From a checkpoint of a small masked image model: 64-pixel images, encoder norm layernorm.
Rows from block 3 of the encoder of a small masked image model, named by matrix and row number. Rows with one number within an expert belong to one neuron, the router's apart. Each number is 500 + 40 x the weight over its row's rms, rounded and kept within 0 to 999. All counts start at 0. Numbers have three digits each.
After each expert's rows are labels from the 100 images, of 14976, where the router gives the expert most weight on average: "strongest on" is what is common among them. Only what is clearly more common there than usual is listed. The data: retinal OCT scans (Kermany 2017).
# router: slot weights (encoder.blocks.3.mlp.router.weight, 32x192), inputs 0-191
# up: expert up (encoder.blocks.3.mlp.up, 16x96x192), inputs 0-191
# down: expert down (encoder.blocks.3.mlp.down, 16x192x96, transposed), outputs 0-191

# expert 14
router.28:474507460527569499484506622469465535519522533482461556522474473525516496546513494549479509560440593473438496493499443596500527523440479525489529473459494576551486491524521527477518510490503539510517472548477420577576512545500502520547522495569481490479531492516527548564428492478485477513494440391490503531482503478451501516470509569561583493517425452464513530437431493510440552512481481527492533452444483491449524501459430555530509534489459563508485489575455457444404500465456471475539551510515423483522539503488446472518549493455461521509503495464464539481458523534544413555
router.29:483446478519499473534512492509455509497461492550516525477512533487496517491511511462535525524516513592466485464441501518474462468481411477461463467526530542506486558527550539522439523468506511444432402551552523488598534425502522508506482485527453554493509522452470448602512498464423434436600506590494553499525448500419514492533503504499496561519454512530499498510561489439458515477507465486446497531516537399555564532496473524516451493441457538577510464443532474553468548561529481425580470487486518492479478434542494528518472451558529532474487509447398484506473440507482496495
up.0:480467507499544538490496556567464536472482526474480530540485508520544495480494492455483461509454453455480518454461526472474491478523515495497426496503503474583560541538495488504520497450468457530471526488472518506528500431572478487487462459454530524394456529523431563478549485502514443534461505515471488450507521631563543491418478427480473519402518470492530477428506451537532447426490503503476536489473520496392519469471446555499511492487516407481454466421508476457539492550474560501511518564546486573550517453477487520472481439491526522528467494559425483474527418409495581531
down.0:502482466537560537539512420451551460494462504524447488489452485500483567554564548489494493490559410521487577475524496472415485440460548513488494470523493536497526479466520598534551486535514490514493488532551534491509551526413493508519510491489552490564417516539454490532509500589475492515516504530524526468367594518429540486478456469550482509506549487459488500564518480569535584472493527437460473500490505516516458539506535504461512547439459552429562585464460490501538444467544510482506485432510396495466445514457519502526509491479574444499521563488515555536472496477503520537
up.1:498567467494436458607445563574482488524518548446499480474449471476504475516517480472554540504544464487482432476520517538506437503504522494542552414527580509472516437456460558544480487488470513489495546448549442511505554513499464486488428518602471558524488576522433520507559464496510542598546497462484498505481496513538477521514564515521422475554465483497513504472460550496474490497490510520515512502452429475497500473434464490491453511544567419518555548504431493528448536486494554428484434484496437416477493464541470443502526498543607534479458512516459528459473511501510555582
down.1:537520465470515555442509409424505527459498490515502497580513476539476441433538482505509537459477474459512476527494464507476526515494542508507412452494565485554522579505502434443510592550458504559502428469482512425488418458495539479526478507482472475514406511457530481471562457460482520523466468522496561466509529560428557487487484565503530486473495499508509468595533451465420475477487542494410564536509526462500459485585500473447539464504546514482492584524451455477504433473544529505607480496524489480496427521545589509515491530524538546491463556516467531466483552487536501496
up.2:540505453539492523481492478578502497433491536515452505464493536504547550458541553481502547486422521481475514502509494521552487574524517435519541497551543501551552493530450510463425512461424439485481458500474502512514454521473477460533532513468579538444590481535509556488500459422534520439479579498452464486481452503487519457518478504447498484545538500480508459541542425520491442506525483502543511574472524452452523501524417375461453556490540526505572412483521487512448449436520459479554472480427463507482461521550611459523524518481451526427474525495522536475474575496484442517
down.2:547407459484466434521498555506535499580414508514472525462478491497493513458534480541518477533560565524501518426466436502525468512447456504499514466515464464522578492499534471467539543484510516498447490428475556481461489467381464479509487509564510472543422550486460404470491522551427504474489572511514569479449515542481525537568449461498489456499504468467540522464412499496538502500478479527482464505520543524443497535524450530548477501548468481473513486438502508549543502435440497429519507574539545521534518496376530512473525505450494577448469540499500479479553472557513401479
up.3:536545424454551453509463483463486569479513550473509514507502469433470469495508530529544514542531468465500564513525470490481495431462515492417475525447568432540491474471490469511469538483536474513512506431486441493526467447506523491445516443511500438558473487488452456565502496546477531478465478481477595470462509475487417603469511490438582448460525461467497562496438541495476501472520477485452533558575549517476555513482556481550518466453476568446533482451578590480424477544465556513447470508522504437500543506429483443468526553534453514465436492551515570526453535530542513501
down.3:473542476472547481446441489503601542458515502606514504530477499532540466470537484538477512470457482566485469487570454509510438548495561500436547581473483489497506461548481488476473436482464541454565487516501492520537541514478465484498493510482480538449507504482444455467511501492542452456453477589497500524545508512558432564570544608504521485552553424453432501556481492457494489468483491535534562561525478581511499511479537427534563514571542513550553511499455519467530521556524463546410545476456532554457484497471441486527499497469480567475577502501544512508592499513441473486
strongest on: finding: normal

# expert 1
router.2:565464472528493475449440467533507512481417547477520522496520454478445470541509493387447586464457582519468455517530457498474534463497458460544498457473528512432505398508469533457499461470502524513521562541470488466480470535435463559405519418527462526463550564527545528420464475537506499488486508497488524482468444437512475513486487487509531442489503439496429488491446470444492500470551389508518472519446460543423518538509517517492494503576466507571488522450455556473469470535452508514555438516504421522463543559550510453543532469453501503502515459534529507518462576495498465556
router.3:512563519534556524523523435470528534454474570509549467533456570478488508484537459581451518517537468507526532444503510491521546601436558551514573512478539545608538510501562488518519539563476535509507473559510524521509543504606487462466538477450460493489545504508478470498510522455521542462473468462514520484555509449473470484462546430460557529447551508542502442522496471482496495455471450521442542487485506563502554407496548544457528501566475458486493509450503441443522472464500617508517502480478546552568519460491513445556481484504540583521530474522456423540490425537533493459
up.0:467480496470489427558471501479532484404447537513476463513607512439532498453503501505528528525510500478534433488545529524525570463517567477508527510437487458563527432540547509514373516494579556541524431466415496506492541597455520545576517419516538513470521549505488532529531474428449504514577550530516461516475491556533506494415526450497510531470417501474530538510532536475460516545541510494465538495561477483464563510465436477468549478478442505511549513481543516550486460421491506546549462535472560461489492498459482462485531423478505460463527461517503482452545552512475527488
down.0:560487599432486502422538399556463524461510474534450462507529492551423490525492491559437558511539504543430474445474472506488471521551534462432484589473567542455494451454491471490504503602442480468499477516598587538465448509498387506449509520492495526497420545518527530521500532462468441452502548479525471511485476532445457511500566507427495538477477558549515489475434478565527467590485559464521491542549490502490522478497459489505518482554484540510553496528503502538492514478523489536549483451526492524442494528549507461529490443465444455484577529509542546491466467502483506495
up.1:563543545476463482487493483475489494499481516474521517468528440568516419546573389485438520512523425548507493581562543570395538475502505497603520524538546508472553493515515513517458521454521528502504522470480547422471488452486591467473517513569553527486476552499454541554507515466535539512529513491551516463509531507462499478391528521501589583539455491489497432552483506466513518488535506522542489489458454521502505561517493433455438467561560488508538461470483504529485541516478527470464495509513477485560563456489447455415449490513490580472531483427522540496450513537479491564
down.1:571507504498561595484498496606545550522450446479453471565458536500479482455525500489508467547436560513492462444483447507441482532450530577495505553483540461482510550514523494484533547445465503424509520473504540472532488496566444502518467517459490436499497477507529556493520500566523505425499466464533531527470480579614497488493500526496582474511561454523467474495485476485482489551594505517517620420442491490475501525508455478502509503479524544515456418572567521471550448556479486469523449525461480514512540485455453484465509441494470541478528585486500522524466461549568443457
up.2:489506454545510483554492582479459510503449438522513476509501507480428544463498497468506419496509496489524478475507604503485465502489445490561452468529546545593500504463528583468542502521512574386522496514517521472498507534487452498581528507550479529490543486516512488511467510486520505437521433553554527480499457513467560502470494470560547569508544537471546487434437497490491503534466579513479499454464526500450540424559482441548483461375552521479603551545466563474498539481472543484451464438510476560537510503484552501526466516542464567483502422552488594504497475526524480508
down.2:439505506525498516496481564471461499558515460538520430529545520439494485546511424581464571504468556535504461473503420476468532534457529490528422505424512442501532517508490559532481423501475462531514540446445562551497443507485531512506467410538419483558493486494481485473480561548436514505526472491434452587473497471495486459453453494476517441542559551483480506556520522485513441434521514516460503597519512520571532496477509503519464509543530505565574461483492561479427427495575469433494476513593506559473465531548537494462493475508539492454445543528416488516521542506504508498
up.3:509567512476530458517522551474479461530520564503483514529476476490546488498488481566547503459532480468482563528501597555489443511490477537501480495502452489534466468535455485513480485521567567500465490533451578518453549516487498376521506539411487506552573501428546416466496483443408521492398474525525530548457555586497512415504505500433545457462532551522491475413464458484444522557491463471458477477479497476488490542533564486515549514527571545527514500561527507447571472435481519499518502479480494507559543513570519438479514472411496538518444543511572483509490452498498494500
down.3:623511525481481446388502520438465559564478504443495516433535525516506544477513427504476464426457452551462427540477554472474436486471489515480474566561413453506456457544536506497498500456486481478544483562486525552499485520456434494515521516577465543490508506504517537485531442502465472490504543524519535513478476560452579485483467527445530473534445524491532501483542517464433490583466520522507519568586521504529541528478421444574554531533476463492521520532479546611481547518564457560518448487474545493489498469524521488504451491472541534569436489504485542504458505459466462499
strongest on: finding: diabetic macular edema

# expert 6
router.12:523553500532456460535577494560475434461517491481461472465532505455480500528525512493506480516465473489614476532508465441506482534493502553485454498497500453478563584481532533537544554491433505507532517479488519444505532526576468433556473516539601531519541494467497531525504484441463542532430512457454431486566489465451508486518431493516498552446542401510541542548567505497552602440498515420500550489466544503509446491523505526430450492465501427418523517514454524459555566505498491503491484536532476490528491525502518485444505535440458479498426475433435479536438397499525513499
router.13:447518475538544556491451504504556480475453502582430540477499515504521480541366533450524543465515512521516451532484497494504465547472488523532472515471523492523471501542537464611480489494507427465566457559500520471499541530522475526548543525495531555496449450477517521540451436500506516477481494553453496497445557449510475578495462539545478497492541484509506442557503526557484527542526444493399486467499500484516549489504533531537512547424373525462498530521507516494484414461451515557487565554452550397551524519534544481489554520493506503517539560432529530442448521472449471572
up.0:443555509545481511543475512566460503616518456505526528546557535426469476466517481561505547465477429518457454499437546476479523505510484453432460450503488570430480443470453482511444512532469518503503531518454416531509483482529554542455470532531455501513541522480444446497456507486494477543470533522396552490480460487529525512476501486505533535543482476461504406503459429476489480493464512426468513515424548538584526502494488508517511492546510464460493483496547514532495504490450438542566507623473489551451518507555598518513498504447424537468418452450486494496528510416476529451
down.0:449548524568468486522544521536523455485540423507524468543481530494557479571529473529499503464469539420498540535569518474543474533480412557464474484495483470541453548584528509550490485497548575486475509508495414524489469412459555488480472537483503426407554593521519567556548466487504488551426521424472454529472541465477494552429574502536488510476543553510548509541465458531525482497489554497519462481531556433491503452498495556456527439514499519532491471534566508468512474460556483445498494444511470447522547500476501458502581519437502521429539559506469506516410488463494474493
up.1:498501538453569493468516540501459547504549519535580592522475524504477569458468485507464523446577553517500498490532463423490483605536477485443493535471613456494542464480559486496510514447540451484482421483488530454453543462534484491466534518450565543505481507497383537502470417513538496456500519468457495489501561490468487551470498454474518516549492539482486502465496519540436466539491606530485483476501475535491512448509433537481429483498513444509530506554488449463492478417509495483555581475516501485419443457484512477488404495523528457496479551516544554547496424510557502562
down.1:521397440402523529444523508482490445474482450536518492545498443460498405575518500505469495474541576499513520486523454544538503511517488472489510501499527530568451506535500487471532583500511443530451485527518395519461534514383468507538511520529534510428589506493457520463528539498565468506531522532542459498431558543488571500485538516505460482481533542567435490475493504513483501533478495508511545473498503471402450525440591547507529498515501486522525503537508455590432499467498456466540446490497419549510481469534526476528478570493540497394501431502499430487480524497572512495
up.2:504471523541409461509510546529503418510545496500556551445495498481479462449499482535475499475453536528454451441508457562571445516543512500492516548458549509541436541507507468480518529501476544511473510442544474443438546456493610479478510449481534534471437514521484477480541520510454500496505489514525489536459468441490512462416474589470536487528514487435532534420566511512496523478508520490484539592406460550508532509508536447499489554499527471435473596479524578509553485496548499453473416437496514500427522531526540548552560490502522484442569463563508503426466484552428485539
down.2:532478563437506433453515458528457537511505525507459522485505543523490550538460492539465541482464474551451507572495522490549475513496537454460498374544482483478568573461437586463530594420500538544442493501467477465413532564460486479475534500506550518496480509488525475482502515458417498574445492505493518422528447536444477470472476519450497481513439500499438510505585476529454545516581559520507491507442480516487546440483542511505491514424495490546505461494522501414476566568514493496494500507486563411441465486578571512505496495481473448529503567466526479554502525479518558474
up.3:542472459453561485565488491489520477533495495514501511531445459501504389494457457557474466525533437481509471483497488488515556517499516489537530488559491424577450390523518446391513527508468519451511525508526460540457529566444551514456481468469502521507527496493458580532509507472507482485470530431502487429502443540479432538490531516467426525486522509430490478509503498550507509490471554458452572454503436538516462419488430496498507554616466481457509528504404522431512528547503573465530544462509474535506500570523464473556499567491473462495540483572482499504415473418498500481
down.3:519489527450503429532466498436561525468517517474379496498472485498503476529543583497510551421516477538473390572479495496568538537464520540581423487530463467491542502440551421454558490470471508534528473514451536503411536494566530522507575500511495504506493556460437486507450448511527472514479558491488485517502535506475479461594517570466493499532526475562472502544470505490491467500489487450503518472470466569487476483437576439503498455494552511525496461478470527456506401577531471561551499480546540383514517527481509425527467504519512521451474490453542498532440524519472507460
strongest on: finding: normal

# expert 7
router.14:575496438575526551532539492533519522568547491514405577493449513593494567513465435538512555522437552539509513524505428563535499493522456512506468488493528446462443466522499487517553484496520488485523556471562487475495468473483475439538491475555507414488515530551423413475430492468532522509505508534530502536564530437504498536520494515480503459463512436510475519510511413479428463487516554538593524485483464520495527529529556564532487531521497465520466490525555485538489509440496415437466474527403453537480510499454579450474501504473466493520496412485450512440588481512537488477
router.15:483489544407538421440551492542540526508501522517474573497560467571505474483496497514516472478512439584457498513394562448476518443406482549409498387501502524485457529497449453492499512502500579464546521478544514532502538539554448541461584471459448514453531475461504492535438504486494532525559484471491484406480501475495501518532475504466492532524532545541577532425480512564509538524436500377481521513441442530580509501479468493537497403533484451553488465431465479525503516496505488528502493514454494525518490479566546514531522504528469459503460444463523526491529484522478511527
up.0:494491515527516529519459506512481522594541477489563545508525489390505545517509524520450465533457438482459502603536442521537459483518457478536521448490591589482484421513532499527507463543471538486446476514490461568564529521572507468510528541493487438432591538519530507480460462614490557463515449501581565514521522495507505458566437473508538505532503484542480485456441469499431439430520538477504423535511512464491475507470457515493459480528503496545544481456607517489531486491491461543469487546421510483517502461467530504548446561525522521504557480472499416505485480564474538508
down.0:497523533477610505469551450409425411494526479504511500513448461470453536460509484443398523472520534565579422463522503550522487505541534451424452450421557575508504458529475502470577535517468484501476550459454498466503498539478538519449524500486532473483464512513550460482462532514488539475483432478506494496517491474528505502507504433461496533507502531547506503509508521479522551494482500446458528485511597476538453479466552452514461501533476528592484465471530442558498519472554487501575519572511576492479546435465568515425545489577488458468407472435522500479508535488561533502
up.1:465442508399484539546540495449407538524512502531575530477461408466516543607419487443528545569486456489524424470530513520448509521477463451531511451460470492477482510534508493487576527482471478450521487509445459498418497463566510502521523568506535499560511557542447533527496501467590505539453475446462495585438504515570498494443424444436474483563434477525476476525470543501535553491483481516528436444492516436497511539521548484466490548559485502546473521484493466503453453498447505490527476552490521530582550539554474482477453459567524491510457477497556514480493493474444472505
down.1:404467514469490560498468470476506580549463540480518517493508521482442504471463562359529420477502503474496449481489540541499449497467497512459461513516499581482494467485465476530540549523507489547508514527482523423559472468494533492480540570489497484407423499490565541437452488525519447458480434491481525501459503493536545541517496462485483482547483480499491488450435503453456502557465525614452541542495450536488500524502430504456496490545455476547561534545479443554537428523464451508523487422496509528558407528507466472498461484479523487587560409535502519498440546531471478459
up.2:485595533536525523538503451532489527509473531553548454463480489513556485487514532482522582442438465558504497507440531428532449504431495487478598503445560472465473447450596515490545518450506438523541446509504526477501488493490487586488435428501533487534403549496493559504453469457434478457536494494485510476539488490563531495429567519445519533612467506477462501511487508515550541473422554491470483468449461480454495490558475513520546508483576507445492494511550497523468446543516533550568543472544530451474479478471474564488443493478465515460513511547400521557530477513558513521
down.2:498470481463451500534516510445525523447556488483587531484498497483560568457432516482506553528503500547577483463475483465466516515480491527449476522476474481531509401473541532496466465539531480491513490517504515528521467463554488502583411568400428475549526391431467526526433535502488563474488553478466546474481436470521463484545536405453532479488527514479447506506532478467559524504509470487531537541481540465525572446503462428543460530549497460527523483480484453466518490555518489534461454476502576556551437484573476518513536528451460506574396500495543500530474499539555543561
up.3:429518581427492507534450479537531508504503550573571489463523402536466483472445516490520453505579549531517547426478566598450513474437530501510524435476515541474487450522498533468491426518478450533521506480479561583518561525496447507530471529445558474508451521519503542527493470477474510495520494463460560551536478558479527488576492527519468489493552547476560479472455440486472443498568495548509495443486533474462438569458443517526574518474503529468433472453536515479477488510427491520482477512440510546527561531562441514576512506502472479389516470480480444548473504500477457461
down.3:449527489510453494555548472512559409495443484467546419504512527445528488505603504535493523551488481478540460491472458560477488520497459425463405507518433484528511462544514493517507490569410467543452494517522525473553509498462484447484504527664492538535483493493531496543544512440489487508541469513464512501484483569492500540544544451505531455483559455447504504490515546507534464464508512519508553461470547516502516473518490534472480503461564502490426546466514522442550475529523430474450453520351506566460486507507481488451516467532553437472458508458437466498459570575484511493
strongest on: finding: choroidal neovascularization

# expert 15
router.30:495400470537533585490558509489486536533505490529446461541564415467550460459500521458493477512479419502529497477440540487464499474458500479561472425523521545530479470536451485549522453554484549535517458488513504539485494419495471478532495460536495561539499524480474505512508404427587572477569552485523535472547480454467485492446482555532522440522471500440605488511510477470541445488509564527456473530481510459543459503527495431546550555480449490547521511461498519541485511485510540523474525593538516536485467456500493473556527454520472459480559623487498470495430449468469575470
router.31:475490494463500445486523525467461546493501479426493512529567543526400414555540545563595554551439499491484423480522518529539481543432434474525462468493519526535472479578505538527511515505485467503487559446544545474471552510455567529483465474535501553516564491464530513530507497434513496513512487513428535553494522510566502477507449518492520500449540551544552419497439437499522447491477539541555555515528473566523445466425435561487395550552534470457522496499555527501538522477468533433536476474552512452520515526479529513496423525465548501487528522464530492497524448525582488576
up.0:546554561531561484478476504535438506513524576543477452487502456498490505532529493475483452474515473523429510454536473486492464521520534522510477505437550472421489433486584443467531504535533437552483454446514580547522496515469517487490478475525586451507564501516453469492500397527502529501416510513539499519489585559456510526492476516521509440583571452476465489500586511553470477498462481445529480478516474463579470489423488565500451478474519515460407450484468483534506487439412472469508496471502510499463615513493486585526421516557526532488464522494472539504520444446534540463
down.0:518473502503463466536469570633441571414511463515454540482442455457469542482450461518577472429449477514474538471498586496467482463490464539540534446515489495505515466505522527499493485532506474488527480451530547506422539572534492524515483456474517550510425489455563471435499490382572532448526477527519512509487558550552421507505469510509485465472472521517530469478501516452501448517475487504530462484438537489514536457486451478500461478527594527508526508509507573422474493595548491520520484504423535518560534554539479477441489475543489509474502519488560548484546518443473489389
up.1:533552452503509513503453491448483431446467481511506458489491447503470535526572495484441523449548468477480528430501572525506507517529590496523458520535479508536463425492477476514582466455442498542526529509439487496438492478500550447480453488514504475561508532485478532531575477504509505479520493487531533426493555503509494517526459556473461502455553555553527513392444524515516563560605477404513541430421529428517461419523478549526544545549474520466472513444475548544499556468434474412451519457470520485513509519551489498463448485502537518523556465476474527523525586435484460466
down.1:550569538516448531523481533531522422605520470474509399463464552545482508547510479535477487547494529509474469564472429468472509395534422449444469459525499482484449454518483433456485534535461439485480414557479506491535424500556446475492516520435472494459545550437519586488501569494530479452499493475482469507467441487463512506535454572502482541463493495502521523477483444505497447496470411500559496473468483508507553476465503516503479508462514579513477520515439567512442574544465498466509490451509502438476526496472495461510552564474482460517579604490538513493520524476547501580
up.2:537440458450520546479466477563457597479452484501471490462456441505461431493542530481435533544472513458505510485515509523483473498511565502503495451493487505530495487566462473460639436461583499574498454459499450581414578384468500558511487547484478527481510475456454518474495481490521445538566496586466424540509444499490529501447523504503523505497439509510480497512475498503467513506490494497488435535435482509447492509454492463484486535486496405491512519511484540479554546589470500465444562501520561444484532508449491563534497467543532446496551530485546548491556456443487433515
down.2:583494503371489476493485491517469450475586464515560482517487550497437570515489431447491506512449523548452477509473440528553516430499503523527480491503546481456444438520485517571526492511483558486516508569482508521483533479521521526501548498611521526497569525447525507468489504499595441499552472500562496498410529473600452489565491544484530545516497451470561599511515461470480499494474568504426467517442548571529483519454463499448524502504515457464538534576512521521486493495442499475590485526582441531491486491574486482479539470473558454528524514493550520437510467511494505498
up.3:418537454492518404485463444485477490507484512540547571494447477491489489555526498531487452501545524453560450466565467525529491476510497510481530530512408494479430507482452467520511476509454532562467507501501508522419510486558498540562479533508436522479537489461566543569468529460558444536392495517481483418503467436509492504465479476418479495491492441479490566526420481453444443556466497460556544525494498462466476484475454535530536521489554583529524576439536438510487603499462460494534462562530470520414450443492479500487534498568452508481465482485514489545451557469519493555
down.3:543424496536431561394482455534488478468423489538536538548530517545581502486476483476526506518524523448471600444478458459472545439532486486511479529592498481459484421509508514503502550483493507535560509548514431534548551512469449450546564503458502442518480542549578481468536528505506597501620527530491525512521543446517585549581463495476507519443490457491509548553526562477469549474514506549446547519503529560501486451464508488486450507528488484457501507490501463541436534502570494476483506453504481453495514516440540467516480602555473516492550524539524512512473481570541511485
strongest on: finding: normal

# expert 12
router.24:489495461517521454553497473558484529510509507463493483490475570474519505533542501511437496501542512552502544528500478519556510559494484489457509492527538542529528499480464444466510530503526601528448467514488480520515479544396542502526500548478508448526478520430422474505526537512534403494567552511481514477483439574474539598542438491544547527552425475463546441433521530448487435507476507575579469553612505536509489543426480582423569486554518488547444477575441539470495508474492508452530552514486482433482470488452515532461517498519574495479549551550477547505492531501537496458
router.25:472515439490573511487519428475484498442475480501448428515504578424442456491525456543535469491577549520528554547572506443452523504557521520520419524490480505482517496521524554541563538460552431458419505498467491556437586462557533494502524543514453511511514413528504521509593481462453555440479470502520537522532508505561495510532535504523497481454479482435498541481519484441504486493509490512501450458477560554519524469504495529461469519511447514502424547559496472484467499517517565534532516491533423525466479470446534480570504442506502529391569425413503510466481542467519510417
up.0:553446537507504507501495549429494471521541530503561508480459564571518521409583503478509572509489479508491565501519530511474499568560508389557542453513552517535507484444511561510519491586587466527521508561473485485468469542465551510454508554487481508447582476539445516414514555519409439522576496536488535548466451470500499473525434506455464483553478502472513480457518528453462512475451523588493451538461491486474513556547498481491462444433422479499479529524526525562502519516534491485489550502426543509492501504511464535506508544476509411481453449461538549477551546514472574533
down.0:458454628524463491504397460508484471455463516476523425533483491457564481533486481470515465465457555504413476479476466489535500494484417442512513468474475496529599552532568474482518556520462524463498512488488473565495461544533554453515468476421570506514479438551462492584470492506513462511506449575464540540523398554507514502477547538507443548437461525581512507466443494503537490489488494458505488488489486453519457532476535492476468556449506508535534528482532582457561501510589436439544503428499486540504519530441497485542493454483473475474520526589530519431490484552469521494
up.1:500508481482506443580400497512560533451556448542553543419431534450557508484453514412486461524494523517469531402503447514568497441453514475476477484488579475482467516474554469528531533491432458537531467498551482589512504520473573490474580522452472566507465506486513507551476487501512476449472494476497517523539497497490544426501481494578406434492510474428515501536471473566477492482467489529380515530503425436500481541553456463512518485527459523536487470550483505506531514480457459508513518495520534450556476463542490467427463493503560427509513532473470549482506543544489506407
down.1:485492536518502607490616519477473512497483530467550479544507469476526589453470481561579481461590487490437508531487562526514505482466493494521548492531541563433437497463532444454440516519567410512563504488510473522529511556523517515481501493479513562440439497473565504479529519543508460541536519509482489545515473485460545500479523504469456571481576525526450477458502473530538434486479534467535461455537475493510460552496481482456428548567565557529490445529483508579537523508500575469484519558455480532516480462561485456498613531496498486521518464420486441558581541467524483479
up.2:416483478513557487471533481450513503455543501445455574519509457520471496509511545526514401502537542511470513459491505515509430542439457517532515477415477493514449493442501535541490502488470576498534488439575522478520462471484422433518543474511484541448431494491478502456504536461514477549426494524489492456493521527466529462529446465491632527575502514562527448529483511551486444557428470521554452497506522537427442578468494517496489554557515471551478539475471494454400490515503393514505546516575473467485520500536519468405519474501489483565450526532541430508492479513451505535
down.2:525527516514507478433498530512464525496573553537452536470467509485549455550492473504528482459535518567451514424549508501513528508523498479522553533507509521440495484489539483475502502545479508472464530505483502477428494536511497534557573499398558496542511468418507530555545468517559475475570513524495478452486518482525533405521481450438492470511440456471522496460443457449514429609492572444481519535436524375536456571571462506550454499471485449540489418498512533501565575445510545411513474535539472466521530500507445478545488457461560500474464478571503484476445497500523518448
up.3:459525501511519503474477498424517526575504567456526520498523460383466531576484469514534466512531574462518507457571509550464446502559482467443559517458488542539496501474484484563439440507513561491553481514522561561474565514464524553467468472468483491554504495411466560506579423530506469520455454493440543504453478520477514512500436489469462599443499537550489483519430510532455408491503459550464499495505496522476483494535431589548539487550434482525489531452512461515499478488514500458537508523524513541565418463471526530516501523524530540488424429529554521548553498483433539492
down.3:483420535515547520508532481498532556487447500485504502486591486513536468393591560518542528455496493560481532497528534473562471492503444477564468546434459582471539472558535487437476522416500491520435557402519497461505498519514549543494584492453511421547459497449517442555517496451537482474451465462475520465447490546507484445523419445448458451481453459525482545526510450490495529453474512509498483454444541492491508473463462467514467474441492443512437536520491527443506570531494468540511471478513472415541470441472529506486486555548558496537543520485473472419460416507499504481
strongest on: finding: choroidal neovascularization

# expert 11
router.22:498527464504443495472504514524478536531539469528507497520486520462507487475541478527525497522585403552584552499437525491485538520505518453415541498525472445548491549463490522540543519422456486443562510575457454558492551535445469509495544424470525452500539522465526514525474501465487487490500505460536526520541549486517491511544481430520453572477494502536521528470498489544504519558407529496569463575422501474519514453458579479478508411496525460499437496478397492491446579529538506510491493480434501523466433462465570518586537453503568581459509492511553473473547521493529540417
router.23:515478541484465544603548439513454448563486478468450490502531498447530481464517543536478460561459454472544484507502533489446545486472504470516515468519511506479469499501546530506465528494556485538583466434477526501533500517540570543499461468538454515471458542531523523535462514491478390450352497494499550573539458532499460447398450459538468544465534463529507528532443586534587478505583504485465566495544467560517448514483494512500474494481494532441543470524500462512542463499560462521512550555551554489471474452510482488485505543473458543451479539510481530576539451497491543590
up.0:541477525489509503471490557540519459518488426430515400453530505422490437482554503527498521566534578513500503506530468496520505458523513556470506480531574483462531485402556535548466514531611436469559490496487519491546402491480537482492419538483485500532527484526475472475484397547547556493531450527508540576513468443491482580517536586539502490507488499488438465505422450506506509487533526548509471472510525537529562468555528426515525522491479496636526492498526506474501499475488484458510499603457492534490458513491523535504499543431462438483441517537531427506483527481539473471
down.0:559521503577521503479473480534503493475525564497460503464462449517525541487570454519503542491476432542467502505486488478529554571488431563462469515514496564526491475467475519584489530488536467520493503452553535562471481545524475483528550449607531475454517565483529417475518484444532482549409520524495457469561582561599516528460485517520455510486485552447475563406545510507516459504541523522489531526522544489537532529521511576470501517477410546551513466467386513536516527528496479551461514536502495562539525485523559460505525509475442561449580559514491446459481480428499507483
up.1:397504569496456550483489429531474554465481533499576480496544473585508536534547501505487491531531450461510487573500496446498541528520512525399483512506567498495466511486459484471482546518453451511510544497545587469500503563491490528488474505473424479536516491486463523483457467424498542547484437443466447538450523457462476476517436469571497505559414479520475550560493506490501487559540484522539503500586484522458530453547500491498554501441489466378452570515535499516461507493537487426463518405547538480492459492529492535479526433495542478527461489478553420433531556551478518441
down.1:390523567547529479555541491461527484501498450594457525368461540439509513514503477483478476469469478468572552502505459491485463467554528528517462449493495504502544555459527612452555539536520493447492481477502522538559533546516453469435517440552542442468443467487514498489500522464554590463527504564511514519457463503397514485493487533484568498539524496468599505480544498470505483479540464518542512482493462494500559471543442451579584500478502537511484499472481525388486521505467484502558462539522509458445507472481514454517517496540475532579489529483526467436509511494425512545
up.2:566501466482462555509603474483462573429451561532483477479469463468439451470513457540542518558550525524533532508505485494463466488531526558460462437537516438426461415551492554452518448485502530550477452506545543518423485500489426601574495518504489503520473491554502508482471499579490451444456515512526442470501529473516498455455495520457448478518433487441532516501513493469499494511524523527501454556450505492543424492421506524498416570450519554560473541523506516481510547515501565458488503572520524490492472499553503431505565557543508491538565485444475521540495487537448412441
down.2:461462466490483484504570545490513568490501487544439549556560468495526556500556496545505506479470490544456508560476532553536535508442501494544541508527462564532458481409471515507472524499488569517490547525498576439509528428460496518487477481471501528539484520510510561434485437546511478573438486481497504545462486500505465501540469538505489472558451511597462540504513454468471480454564498536512495532402554462495473481488481459486555414515426530471516487529591543549552517444581498486515524522450521537496457566441527600454503509523543445481480530487545513514601540519577517418
up.3:559505542434439495440493533503483492591581537541572530565441566549505463538469474457474484552496551534514499524482439498470541467576462529439456602468496578477468456454530519491465465444391498515442476544527544485508476496528433497436513511498509499527518502541502449463459532523489516566514578522499531561445508517395497469512522535509512479467511474528497436516515557500515536493481439555580526503424484457432553475466472452565520588553508474510465469542479557547543460519520576443490502505512443488493465459478515488421494490468532471514518497491492549506502461485468517471
down.3:519565434516520461423523568558475563509517546421519487499518441454553518533431517489496497386572451460445464575517425511573535553484424497439453493478542519466493450488456469521558496487510484535498484534525535496593458484495538538494464509491491468465502528517495510561465477541508490515507509527529560422541532469490535479466498473564474493373483490507524535551468487475589576608486548482483517559518444527472446550483488483520518484544453497532466473464520540463447488477493518494460517487467517498589487496483475527469478471511514496488551551412541535517453471464461474442
strongest on: finding: normal